{"arch": "vit", "train_examples": 42238, "crop_scale_min": 0.5, "mixing": "cutmix", "label_smoothing": 0.1, "optimizer": "soap", "eps": 1e-08, "one_sided": true, "adamw_lr_other_params": 0.0019, "max_steps": 9300, "epochs": 28.2, "adamw_weight_decay_other_params": 0.01}
Rows from block 7 of a small image classifier, named by matrix and row number. Rows with one number belong to one neuron. Each number is 128 + 24 x the weight over its row's rms, rounded and kept within 0 to 255. All counts start at 0. Numbers have three digits each. After the name is the row's rms in percent of the matrix's.
After each neuron's rows are labels from the 100 images, of 14976, where the neuron reaches its highest value: "place" is the part of the image that holds the peak. Only what is clearly more common there than usual is listed. The data: capsule endoscopy frames (Kvasir-Capsule). In brackets: how many of the 100.
# fc1: MLP up (model.blocks.7.mlp.fc1.weight, 576x192), inputs 96-191
# fc2: MLP down (model.blocks.7.mlp.fc2.weight, 192x576, transposed), outputs 96-191

fc1.14 105:102130178107139137114132099121138101118141138132121127137150151145112141126108133100158112074144152153089095127101109128117127130135079173067133121154124193081149129103164087135130143115120144104096116172093129105130113166211140137119108121126164100097172158095096113116151139141152132129
fc2.14 096:133101146125104135115119121134140116116072136124141183140096139112167130164129163138126093183121145110140133085162088098167134131147143146146119081135163102121130117113091110115132114087124111090117175129145183128119097112107135111087105104163132112114136102112143080111134170130103113146
place: top right (36)

fc1.46 094:144108121108132174102135104126115093130159104115135138182183094141118138135096131145067115120110128112138106109128146167138139125128167118139151121122109120066114102147145114114091157147131135138104140092143117144108124146097111101149094116142174096151113100127112123114146156141143158136
fc2.46 103:120125129149124255120153113101096140093142091114153149133122128118141126113105139161087158112112122119125139141086134144106129090119176122113153079136131158123113092124121144112136131122127140154142126138115124170135110125125123161125132144118111098148095158130137174151133143102125126157
place: top left (99)

fc1.42 101:126164102132114163139120150164144134130107164107088126091132127107162086154135080144112151138129126146112108180101126153138114122144136144102117099093148121082145093142140076132127111123121103145138135168124119051097115145115114148123109108124192159139107169164164122112183093145112139130
fc2.42 114:110145122151124227137117067169128123127172087147119093096133141125113147135150094112077142145135142139134131165145073124136129132136113125141127108102137088146141143113123127128139111133108134145116083134134198126149126115095160144123171084116153119126117181150151146124119094148112115127
place: top centre (26)

fc1.521 092:130188127117121145132101143160156096134138074140110109105123111100124109147126177060126116124127096127140095114083101165113109134090137096114129132156123103164120141164170130127119133159104130127116141147161098104149126123074105155122147102145092151155143107080113130111151114104165138160
fc2.521 111:119122144107121085088079092146117150123108131094146100118103131114184139146080171113106142114143140136147115109119143124138156132100126096079148136130108122108116100130123124112166100122098113144159121192135103116139116139164130123140097124109121149106071085162145128115095141138125104140
place: top left (75)

fc1.41 100:150109154163115159178144087113099095138096171114121124116142118110129087088107188162091153125114120134109112118161099114114088162088137125132137116148115085134122113157124165162086115133142131079130096080165118088124130137108126140106104163129118107149114125141172149111119185091138121130
fc2.41 100:121084136141106161112098117086110131117102144140165181174136123132098143126122125115116178155104123104157128092115120115159159103142097141108149089137131166163120107113132172128076115105115139131125160089137097148105125158168147158152116143147116135152152161155137126120119152131137113139
place: middle left (33); top left (33)

fc1.19 111:121120122124089162088150112148072136135138096122092114137133116139093096105135155150097101104167147112151134169097131150071132113106138118110162108096106135161135101110109178134192118104115136062108157136117175136145143151132118137105146104131145110133137093091116087143143124139133075145
fc2.19 100:101126089114150214148157062145136141106094152135123124098156148153138081124148101137127102118072139131132110184104134148158142104104156167113096158138107142142122117110097107141144153165117123140088120139133128129133141138177137139134138113115148118121108142122127102108157155093115137092
place: bottom left (42)

fc1.16 103:149161124112108199078164127136107134140119165164084127166109103146107085157129107117121136161129102178135124097142087098165100153106126147144153114179122108130119124150142153063187129119155154136124119126121146165129128130145127097148184148158164119115111128130102149117177129119116118136
fc2.16 115:120131093144120175123118102120141108148146143146125107090168131135104089138096101121085124150106115152094107093100123118168133113077145142137131120132117108132094128090110097153127147140102119135119117101136145164129142127128121104150145154136117107112132146103109179140116144163141142112
place: centre (33); top centre (28)

fc1.213 101:133173109115117196082188130165139140096132173169097153169104107121118127140148120134106115144135134169134117123145105093168124153129139162140126122211122093139158144158110120103196174109150143115106133118113157156133133120130140115132191138125149084107126122105101116118127128105145118138
fc2.213 105:120119092140102185126127112127115104151161149136103127093117125118100086140097113127105124157118136155083116094137127134152139102097142136153112123172114132125134116111128118141128154125118148119138122062125174161151128113087126093158161138136137112072160146089110169137137153148161168102
place: centre (31)

fc1.329 098:119140162125123151138130136186124137153087132138121114131139125146112162173148159100111148119101155090120147152110123131146094097136102130137129133151158122103092111133146139102100153127118123130087144121129140133117127072081117149089113118081131132130122099135124091127102101116138156165
fc2.329 092:092099127163128146071090093090129134087156135154147096083128120146125159125097117131122133114093144154120167119124099169148163151079144125104125149148140133110125091137131138123133116141114124152099115083122138182126144139167140164137108108106129146142093151146162150125082126117123094138
place: top left (92)

fc1.430 117:141142133160153146079128121135071129112119129154133108151154110089182106153150109090147145122133109152117157081129101135144120146135132110092084112122094104107121130146124116117131084170117132126094122111147164137158136174134151174137124151154115125141137156093160137163158125130114102143
fc2.430 106:109128132167143095103178130142110158139128116121095115163137117131140149109147163108155100156133106161079127102142176115136106122122118112143075128116147106160145133138091147124114133112124099098150149138163133117148150157135129079141154104141109137134149166111096155114103166177146124116
place: middle left (39)

fc1.471 098:129166167157168157147102138148156109112104132093120133152137113106177132116132113146126131094143131143112097135147141086151124118121119114113098127139131135130129139114143088117081143142095108104111166125099145114093085094119118092163190125111099185117072141154141135104142124122088074145
fc2.471 097:133127168120099160125115136109099141114126137170124093086145144152089134145108162123169144122083099133158141150111126081091121113154132111092120155153169121148086165152150123127114136146159102134099147092120179188158134109131100139110129155142129151116164137142144144135127134120104107097
place: centre (28)

fc1.310 118:109131177171128153141115111141121123144171118117152095129094135132133125123116080182117155137114167086165153180170135137155161137130123090131079118120135124156107120169111134139145131119094124111174090129143129117162122108106110120114168134106109164128128179150119157140113087150124138114
fc2.310 116:151154113141158115136082117155125130175173123104146107154136096106162105166082098219151160138134124134136151149148101125137122151176111103153139089141121151130131121178091128136140141122098107157172127157115154167129112129138090131110169132169128158117140103089129126132134099162151134115
place: bottom left (38)

fc1.552 104:150134144102129167161141140087115115166119114177084135113151075096149148099088140164098123114107136156115166107181118141102154130128163111164140138124110133111151117170114140078128160113140140131121120099132121140137123134077157124124134134126151121160156142123109126135102151130169100134
fc2.552 112:116162131182118216121156145079110129110122098156104152127132089120157165159103139097136130126123166159108151171117154141138156079121133136120153157112141102143158161136145103156121129154136159141150118111109146152115111149106133106148095138145115122100111173119160156130132135067117133130
place: top right (73)

fc1.462 100:091152129163183137125104150116123111138078193112163169115091138142146115127145143145140148103121106120139110168096102151142096160160149192082055099149122108136135117130132153172134143172158109159125134123149145137117097108146157144141084119124128115130122121135160123089154148114151157126
fc2.462 093:158165086104109035155148109090149064109097147125133118124127102122117109106140096146080109117096097130158111096103122135143156111113104146137171075132086157129122103138148150120112153113137159102120121142101147150112109152154153184156138160127143103141127101129122149138111099125091131140
place: top right (37); top centre (29)

fc1.178 098:158108121116133158148115133119160131110115182126149150100109111144113097132145128142074121135114152092118130114166144123095168152121148152138164117121177147147121130176097147135125097109144098108124102102141109149115108132103100174093114123107078115120088059111119108142138132122150138115
fc2.178 107:112128155103111248127105113111110110129096133123154147116164116116123117132125123084131129154124148114137152133126179073094106132105176160131184130121109120115117124157094099138127117105131097173090112127145083158128095146116113146095163120160095107145134081139127131104103159145130128099
place: bottom centre (36)

fc1.458 110:145141154180159150179119157150133076089090162190159139142123107123144117132089151126121152128107144151062123128115161142115126136136149144146112155142104124139114090107146164088095153105131105120156076130130141160110168105123109093129152147145151115157159112143146145107095137135114189095
fc2.458 097:128163096086085170129127128114146159115124148104145131138151154168090099129151119158133126119088187138113138139125126112153114126133117153087129103128115127123130105113105129137119183087133135124154104110144170143101121129115136133114102148165108123110151115146140106127136158152115128154
place: bottom right (63)

fc1.303 098:156139140151144168169154111170110100195123142132119129074117161125103116149152160155147147148124098092106063108142114132105086114134131110124150161122122154137135131144168124166128116158136122145155108093103142118114146112121123128129089159116121146096133134111174160126117154112134114146
fc2.303 092:110099161111161169168116143113141152089112108128178151130126143145110139128123130158100104156106144109098129137143145147128126130131083120158178125134144128159125129118129125139112135117130108102065099108121145180137140110164119175165150110129149113109139124147113152100133116075129136141
place: top centre (25)

fc1.429 094:091155209129097163099105102140138065132099120139087157126136142144136133115119129138156088122123141135138114110133170134116138119110095127087145140104129124133182102112156125095126129098111105089105129143119143124099140148166141139090130154129137137077136106128128164125128160138156105119
fc2.429 098:123105135104115173142111129110152123124106121121119142085154127106134177140098134130162078143140160127121108132126108108165153131118156100157123133135142137140110103125087105145101130101115111150155174138153098144137124139121073128100110139171156126124126111086145122136112170125149133120
place: top right (47)

fc1.238 101:117145128143106149112119114093100137104120123153129108135123100094117098138139123129140125133125105116171143190125124049124160149145114093104150157147132137127105087111126131122102166149166134109158148164083144164113124108160121160086132108132109118121156132122145155158134172124118115134
fc2.238 109:140122107115118023143113109131130133148072110128154151161104120156121156128109122146134068170138145110149091121112131098158108109091135120114125135132113139137120113149128093137122130144144147126170154107128153123127148142132104126118099162105159084125161151078134109104117153108124151123
place: bottom left (41)

fc1.423 096:124133139148124144127173083117090108135148133132132131149125118148151120115118149095115115124067141132072144138147098129139125110127095161123137125136136104117151125144096142129105126152118149168134135099116153105122144125184115109113140137141092133103141160157081129141092138068166099147
fc2.423 092:136102130106147053150104138121127159137182133119112119074114120123174155152119076135116152113139155112105100121109144155153152173139098113140087140128084131147145117110132144122164163125139147142141136174166115177145122141090144128120110146157120138119145140112150130117128161176153119144
place: top centre (29)

fc1.432 101:106146119130166136124154149158105107191117149101163130158108131137116180146132134121139119099109128111133149084134139122119093084137138147093078115162124115105126142121099165161130128161104126148080170129112138122135104110140109175109126087080117116178101122123120113067108167138102122116
fc2.432 086:144123069109125037104134127097136150112110152183126099106118151114152129138128129137141151160133159100084114142104169131142130153139127132136141169125118134148110085119134148128168137137134143146077130078106166159159165135120163176156133155137113117144118149085068140104100143115143133137
place: centre (54)

fc1.497 100:088106138149167154111132175127135102095070150143123142159136113120161143155121121153139157116105126139113114122118183110070120132112112141093126138123107112134156147120120120130110112116127096125117110127137103135113095103145123057156171114116188148116113142132117131128143113101132129073
fc2.497 115:128180115091101255115094132109124140100137104102130079130169138121129144159110143140122121141117130142157133133140122121149121094147131137141152140126168131143135155106153139162114166101158092147069123170115104130152143134150114096155110151146129139126136123132138157131149124138110124083
place: top left (41)

fc1.403 097:144077120115145153138118131120057162151170123127130109153092114124104103147131144145112135152115165097135118149117128119123119126136116127156186165131191106138134086121119148134150148165142157144097146143099144165105141131119101148098165128148131152134091134119126121174133137130116091065
fc2.403 101:128068121126112063120154105115142154139122108108163177133106112146098145121109139129117111152146134137143115159124154106154142120135128089102132137122117114144121102137132098164160143145112124116150185132138134142139162148130107132102104130101151086108151171079120134122109135134154153104
place: bottom left (49)

fc1.467 101:150133135078138170121105094142161120148090083064137142100124151175107135133104143107129128159123150134154122148158118140151101120123161121125127103087125121126154138144080131096104121103108162113160089188118102147150126145141155114113132114091106148109143152118123095125185132128136127098
fc2.467 102:101136092155123171103146155148101119114169141121158088108150186130157106124141135145124159127085123117141143109140098083171113090114164148130085136148110097128135104147169164126122134146137148103110091121124174154162113134137139112087173146128121142086164150138120147184100132122121127085
place: top centre (60)

fc1.191 097:133143133131119150160165100109114137096174127155114117126123139089112092073099105147142112137169101107138137175152171100129106133135208124115163151120103124119099152147162140112128129132133122152138147139085139128101114098158174127122181112131135118112101127126133139072111136077143136128
fc2.191 099:132122113130163021136107134107138141139084107102154127150094112135119136168121142137134046160109130115153124119135123121134122127127146117122142144143139145116100107141117084129139113151159108107143179112112160170147131114135127092145126165124114066122138131079201118120093103152126113157
place: bottom left (85)

fc1.392 106:118181103129141143115135125171145084124144135110104146114146183130124092096071090127095133128134142160111107128095146164174117121141125148110101137162127111108086170125172109123136161163095126113127114127107129178124144104136113144129114117098083124124118160115140105151131134126085128129
fc2.392 104:103124137098096186135115129112137129109111118144133089121164138111122130170118164164109108176074114070171118102101086124096123111131125108098135140114097120136118139165127137130150096161131106149176159135121126132123143154148177133151112113123111173128149134106120196120130119149132143118
place: centre (47)

fc1.533 086:129116114113086174125145106127103142129138145118123118135110112085075108139120126139098115136105137117114102141125156098123117126121113108133147158148166123117119084133126151144158147144164149104117140130102119161092150145135147163084164129155153125117126134142145150153089139106121146108
fc2.533 104:103090108155127056135123105121127152102108111128162178149111127123120127108114105165118080159145124140118099130125125118175133138130099102139124125133131113200117124148104104159137112108122116145161158138130129145109145171128110149129105136108125114111162128108135108150088125148133118107
place: bottom left (36); bottom centre (33)

fc1.123 090:177098130147177162165130159148152121158132102126188150143159109139127116095097151133148134116154101098159114160122112162115119100106089148114132154128111130138157145115114111159135119131095151109133098151130091141146087115128120129168107130096141177116108107143106132171139135152153153137
fc2.123 088:117085111138091089141122115139135114108164146160097130144109119155136104124082158137142117142118172129116131120116175140137106116101093115133136149121119127118163078139129144145139149095127137164144124163161146137139035130133161081086124116151117157098135130131105141126141108134120115111
place: bottom centre (37)

fc1.463 112:135124136110124168127094132112141144163155099068127098128130135130149124106142123132141079173125122135146154154175118164124056145138190167141120170126130123148196128139135151152127127103134163121143083129116111165148154177130132122125138102127104102103150087110140156128124134140117103105
fc2.463 095:086122147121143005148112123125126130138143113097176146150174116134171143109116133130124099149096093121171155166121155114086094090109177154164095145154134097102108131132115133145085108113140177155120123145132139118120101094103116108146098136145129123092161142104132141125149119096097119128
place: centre (28)

fc1.79 101:121098100146177128140144140146092120127150150124130150126116132136123148150154165124120125105146139127116128087115110116091136113121094144102169118153153144133119130125090153138125136106126110151098144116115091122127067117141141178158128137111155114153098108096140137106121128114146117155
fc2.79 095:124107127176123015112073124151110130158127123120137126127142150094132131087127109146157136166142174112147124100126147102109134135103113159106107109120094139099076143157124171126118133108160140145142125132088136141141131101117126159095142088132078123122077152138084110098105160121106174109
place: middle left (26)

fc1.244 089:094118110105090137098147115087127142132141159152123128170083094147122156165138095127101127145138121162139128156121160128107120118112129128128128157128160127093130086088133131131113115162127114165140096143139132101133116135159129110109169202127109140171184123136117119169134123079129128092
fc2.244 098:164138107137134000142087125124122129135131159135125143142138124156129154110151112130121119133133132156137137097107147129141110128113114112132133135129118137135109140147086141141095164124127111129161143147187109126076116107108169112092157098155126143129124119078145120118146118140126122145
place: top right (39)

fc1.426 110:166129115109091154090124169096091123122148160143141147153134118126114103157135137100131125172140141180137101139129128075157098131123111122094175150149126139128108117146113094087172122104116118134136118127136087160091147115153081085172143176142162138108139138121162148100125119105155125126
fc2.426 105:145153091107116177140145082100144137130092159173128092141114145114125119137101079146107155129112127145067114123087121151127146141102145121135127119139108114137162119110128102150102140166114131145118128099145154097165159125120131130085117184106128096120123095073117162096101154156119140111
place: top centre (26)

fc1.250 104:171111171172116144155130130112125138166100084137112119141123086154140138125156123147101128124125137131148098159117126126099107154114162120115152111125142116120126147133142118159071132163099096125125121115176161104081122138113080131173128087101120141141121088113143148157134146116141138068
fc2.250 110:091135130130103239111121114144128133120078138166138156111118152110110110153127113174127162128107144098117110107100154147133095136135144150154138090110138128087110102126151096155152120138121131151099129136128104095103121136140097145120110159127135144135127096114151158120117170111169170151
place: bottom left (90)

fc1.281 096:097140137081124149130104130174131120139166083119134109116100135152183125164138179071130160132139098139132115101111145105148126114139150122132115139146129154121109139148147131076140110127100144163102140133114164111166167130103094081111133076165119153116157097139114166151139087152122159103
fc2.281 110:117133143141080184116082101115137103124112134099116059081113179153141134116103148130102110151126105149127137104117098124126120107090146158107136125144117144117109114116148138129187106115130120153104153180105113173168116148151135140128140100148151129119088147158144108119151142142118104112
place: top left (41)

fc1.440 119:154144163127108129104108154083141075107171166123087138123136167104127085118156142161150151112151122133153135093152128067134115116162118120130166131144143150131113119122104122092086168139112134106157153076135116094155115119150094135148138146108124138137102195123120134119139172146097161128
fc2.440 114:099131111115106122101142158101170096101100104136107107186150115108083197140142130145152142154119079164145122054140158128121147093123145134071107143106154157145130181153145128108100121152156141131129136063087119110127109114149103132155143169128157145144106093099127121122124107165116156174
place: middle left (33); centre (30)

fc1.150 097:120127114129178130155137143133138130134110137100158148125148149102126084142101133104133099119115119074103090155124084148103148096129128079117071108101162096138122113124137148138121163153111119146076141133113151110100128163166109125152124098107144145148150156135106136114113159080121145139
fc2.150 085:117145092112128000121113117174137094127140105126116113051131115087125121095142121174098138121119146147117133119119187146170129200154150111118126127137091157097143101146123125140149109154123129129107111142110105168129124139113122144148183160128092139112119110154163156144118122144166122146
place: top left (36); top centre (26)

fc1.361 100:131137141101129155137163136096129132142164140156134109147091133123134116129147157155149130132135129123094139125111169158110089104124158162157138152153124102096180134112138143122102138117138161159148106098126150112132151159118139121161128185094131132071155124113121110111102119154134102096
fc2.361 088:145136099108156000139137145142148132162125145142132133121144135117156148130148104141090109138122133155149111119115140129118088148091162116104102130114137106135144133116101149140141134113141132117119143162119110145099164128119164093085123116152141100122139116144128151110131122122133155150
place: top centre (44)

fc1.472 101:111089122103103153124123117137118096087122124136120135126150126126169171144132108117144159146132110188139156141120152098123153115121119166106124130120135108117115092133163125121085165094142098180064102158125149069144105121135123147100105184193182153075139123132110125113122114100119121129
fc2.472 111:123113146143108145119111114103129097139107109132107102102097161133130166156144136098094096157152110162134159107149091108126130122101122111157143096147151142148116151147132155147153133103110075161119153138134119187123139151107127136114140126169116111120119146137149094137103129122128143146
place: top centre (30)

fc1.408 086:107124123161128167131123132134095088113100117144146119115105091115169116106090072145109145110124160120139155148153153076110180102148110097135124115107144122135102155180124135108132137134077120105148104127122113180150133162146068142147103127130081122128152141116140132162099121132132096151
fc2.408 114:133149145161093126117110155145140121149111128116107151113112098146150101150114137159097091108169136125118145146113150165160094139136110096147118119146141169144134127150080105124137150112104130141146121144154079134117175140121130126141173144139132148135138145114205159131133159157122116110
place: bottom left (36); bottom centre (27)

fc1.500 109:102144153098135123127142146086117129099151104175141123119136142158129128127139107119113164111134129178163133121109130097118123124138141160128167141136126125112111120139122099127097141132079095156137155142114108135130114135168151116167121172098131131107085148088109161112152120134090169130
fc2.500 093:152098090126141086138130129121167130128131105132105133183155108139163145123130134146157144145141102135170125051114131102152126110143122158113082109064125188122120149147152194101123092110160092150159112132125142141107093125094132121146120171131116122136110149108141129104138104155122147116
place: centre (25)

fc1.470 110:129104118115136162157140159172154163104127149140119123147140101106117136135127128131121171079120184144078107154123129103095123163116118119135174119127058111127151155131121141103137131106128152159104128088155131139126158125135116126155125092129150103126194125181139128149133107116171158116
fc2.470 109:104145104117080231136103142142121127110095175180128142171085109081138132130123137095106135091193146109099160125117115137109154155115141114110158142124143144156163092147119107130151122166107121182135113122148128112142167139096127137102141124131151149124155121118112111096119099136133133093
place: bottom left (37)

fc1.400 096:106151145123081146128115103119121161105127123117130107094109143124147120146126162060140179131137073111139140118152097138104179168114086105112095155136121129141142114138116106119136067144142133113140165128174115123167131179118141054125146138145130120158106123146115165111139150148151134110
fc2.400 099:132126144127159020088129138137141135159139132105119101109090123101159127135072155129091097141119116162109121108116155133134139160139117120095113118149127169095114106158146158112120125131105085118157156140082134103113129157123119123147121133138136151106108127120113149152116119131134130094
place: top left (34)

fc1.513 094:153139151107166174142145155134151165102103133101100157172117128114151126108151137117150123138130084169118080114118133056176124136146142142120085113149126129124118122133156101108109137140139146092119150136114173137129122083135125069132179126114074139107120143142150139123164118155145112159
fc2.513 094:133139166127114163137136129138098172133111131167123110103156187136106120167082114125142151131098111097114125100122090089118143115141126106126091145158159126109095175138119125135107118134149095124079145067116176205153110117123112096115139147150089137116160135119174135126092125135125098111
place: centre (33)

fc1.145 096:131057151163160137156141137105102117153126115148090135075151136155160159140121076106064152106122129161182137104125167098095113143114088146126114103131157104122099155123140094151099136108065116110137136137121157167105122116127116102153172102105169157147128125096125141107167115085095122111
fc2.145 090:111121115120139173127096151157171123148146129100114146145174153129083161146134124151143132118155101123117101090094128110113118157110157131150114106107104123097122124153134133149152081157065100115120127112115097169168125084107127157129059137121173112125084100157128135098090086132135179113
place: top centre (27)

fc1.48 090:105133176063119163122115141139110122091114086132128120138139151136099187119126111162156135131069138148140122093132150130119177117143108122075144163115119085138117092111172128109097162112137094138091120131118137096128128126163132155109127146161132124083150099123101116121102112111156118161
fc2.48 105:154108177093108106113142108092147129160119107132117149103166135139168126192143133149174116124133127116138116130149085091135148106142133102137125103139168161124116124134102157146119141098085102132106165150135096160113099138110106126069126148130121162117088103106133091150079169130155146157
place: top right (33)

fc1.323 101:148155169128132157164124123115131127135114135118139164125111133111136090113120134159045127120098121115137132136152106090128112148107165154134152098108182170148127116127127104110130107160152130130146119099129103103123089141119130144085120109125096146120104064066120121148170122108141137128
fc2.323 103:128136145103110187131083142141128133104107153126167165105122114102134144139178154089123120139132143092105105127126172097113130115108180129139164094133102115128115129163127138108094141110141090151120134157125101162156105128104126174093143084147087112176132123152119122148165118123140132108
place: bottom centre (25)

fc1.285 089:106129116119162153145158119096091072135123161169093114149167120093110095111124112184151148139155133128095136159132149112128061107091126123099154145125135145149109135144166152107151131169133101109151145127082140097101099090114142121144147132122145107110079112153120147113108154074122091131
fc2.285 083:144111091140134024132114162115154092160127109118163151159162083113119139134108141156151091130117150124125108118159132138127118139113125097122163173119152138102110089162104088110136131129156121176104191125137104145134131141128092114125132160117129130142159183095134133114137112155140110145
place: top left (34)

fc1.149 105:110136131082112181144138109147111156167126117094127122131139079132166162128118124149157117125130087116137138143150124193124083119104117201143125145169098117099160133132127147134151124097141127137124119075110144139126143132114142137105149120107124105129138088128133163136120119155118105137
fc2.149 091:133144119106143000110132151105150165134134094118151128158120121132174151123165135130113099137097162128134132161146119109086085108086143107138133136119119119137128165112107173117139156150116123101086148171142142119148152137139132113089110129159146141107144133070112146110125154128126135141
place: top centre (27)

fc1.89 098:132145158124110168120129128101148133117140140079140117169122096115104086117130145132125106126117124133082155148155108091180139133110141119128129068153132115135146138149123144141126183163135134119088173099146141121125104104109140116117180134128109138118121137140080102117128121142127094158
fc2.89 093:129087104110100103145141126145139125111151133139133135135117110141120137129104106139114127150088104133184096106101125100107149119135107089124129151147142102157115132106131113110109100152100143153104142127100155174168116131117115088122149184117119123144134120056161152132093128163108117105
place: centre (25)

fc1.27 110:143109112124168153129121122152060143125179158118146120134095132163106104143134146134107126121103162089106132148097138141129092124064140126131155161132154094155123087142128172106151146137113148161080162134097139148135130098141126119103200154113102141148074142127105108169130119155097077092
fc2.27 104:157071109109099164155124091115137130143138149120158170138109104145091105097149127136108130151136106116125112174128159102124131104128139112117134137138100115151109115120129075131154138143101155123121161140135131141141188144141112138111104139108139086114155187113082150103114135115128163075
place: bottom left (35)

fc1.567 100:124140072119151159173139122128154093142182120110137120152128104130140116135103150169104127145143097123145147103140114113143138097107136079118128120144164117151128174083137099153130135136141136144118151105069091098157131101120103155143080162093138174170117147113093126162141115169163109107
fc2.567 097:104094132149089161137140116118118121117083121127140163118123140153109129113122163135123168096104125074107129116098127144140114092099117186093111109122173114169135123140133142180143167158119162118205117096149141142160084119093165094125152147147122122120124143152102120133137173089117125161
place: middle left (25)

fc1.419 099:145156134145140155162127119136129136128111178121103121156146133108111124157171171142109169108112155137104092155146091110140139158081159117151160124140107122148133128134113148104073089135109133145135117100129142142097144132118107153112153097103090107140137114141132153161114162103162143126
fc2.419 110:096089151146092208134072147114091135121107154136142159164135119099111129120140133083085127129159146107103108104128151098134165126157137132112153116162118099173133128133127138133103130112108141159104127075139160148148153137105138174126115111138086121122152141114108106088102164160131139106
place: top left (37)

fc1.152 094:128114143110121176131152099149108099150127126127117116155131091094072079130128157150100097132124139099107094147154125112125112148137105133138122148138168139099119082137111144175153121152175124087126120125086104126106166132135121200093149144158138119104152130136161149148105127111144160119
fc2.152 102:091109101145110097136133139133130157078121131159150141125089128124122152121109137145132094136156125152115113133133143108172144158113120077141170114144117110188126109139100084138116121102120130151161138122107132133108149152142107131156096114108134156128134135134144110176109105143152114108
place: top right (55)

fc1.53 103:098139197144103134110111096153115094139112105133114144084069140158150120105106077091146119127155107089124130098112140131120140123121147095107115125125137115180093124120157166130137158167102076148116156135125120158132151121138096094112151139170089145162140133116157150131108162125153146106
fc2.53 111:140168160115089044090085084139105139123140133126110086134147184133146126143138145122116109146100116155101131149124144096146108167127113100139127134154141131133126104145106144119159106115133151154145127177097161096120108099112112103118121135091134158118137143172141134120099093157094081119
place: top right (43)

fc1.120 106:131141182119137143119133118134132102114148157137103177114088198150101114114124121138156122127135174167114090107120158162100120120130121132115143125153136162108168142136146110130179116140085108132109144102135125126107109168175123143104150111122161102113157150101112175095153126121085120136
fc2.120 096:112134184141154154115158141116146109085138147110140128184154145113126177157105149144132105136146141169138146088129137161136121152196100121071164123134142124101140168121135117126113123103104068128138144111119129151071128106153104127138100114169153110105131132126144120089062160130099107173
place: centre (32)

fc1.18 098:132112088142126157125126070160099094149149092176108131099089098137142145160117084147149145093143121104177117163155143076131152150123131061162088124109121161158129119137145119098172163116091111120152113143098103146146144142112058114097125135140093155159140135143089156117116117119114133117
fc2.18 112:140135168156090128133091111160090091144118097116128112078123114151135107113125121113098071127116108114132130168095131131158118132145112107169109138133105165154127105160092106138122112149093116165157153141140116136124162117134118101148110126162134157137139130126150175133132125141106126100
place: bottom left (46)

fc1.293 107:109094153135150120128132156144109114140079125102178133097133158118115140179154143138145147089118152129160090078119112143131102153113109161100094109099179075119114128131125142127132161109108130136058126104130147151128122092161128137127076103160135158130126121134084126127139157186141160143
fc2.293 099:162137142134125066137100138109136081126125165163156127104122152111144121086134090131137142140117173121103139089124111118155143112141099137145142161137117155148100101125144132144141135130123126139072106135106128120130095171111108161107090136145147134130124098121134095117112136089121149113
place: middle left (26)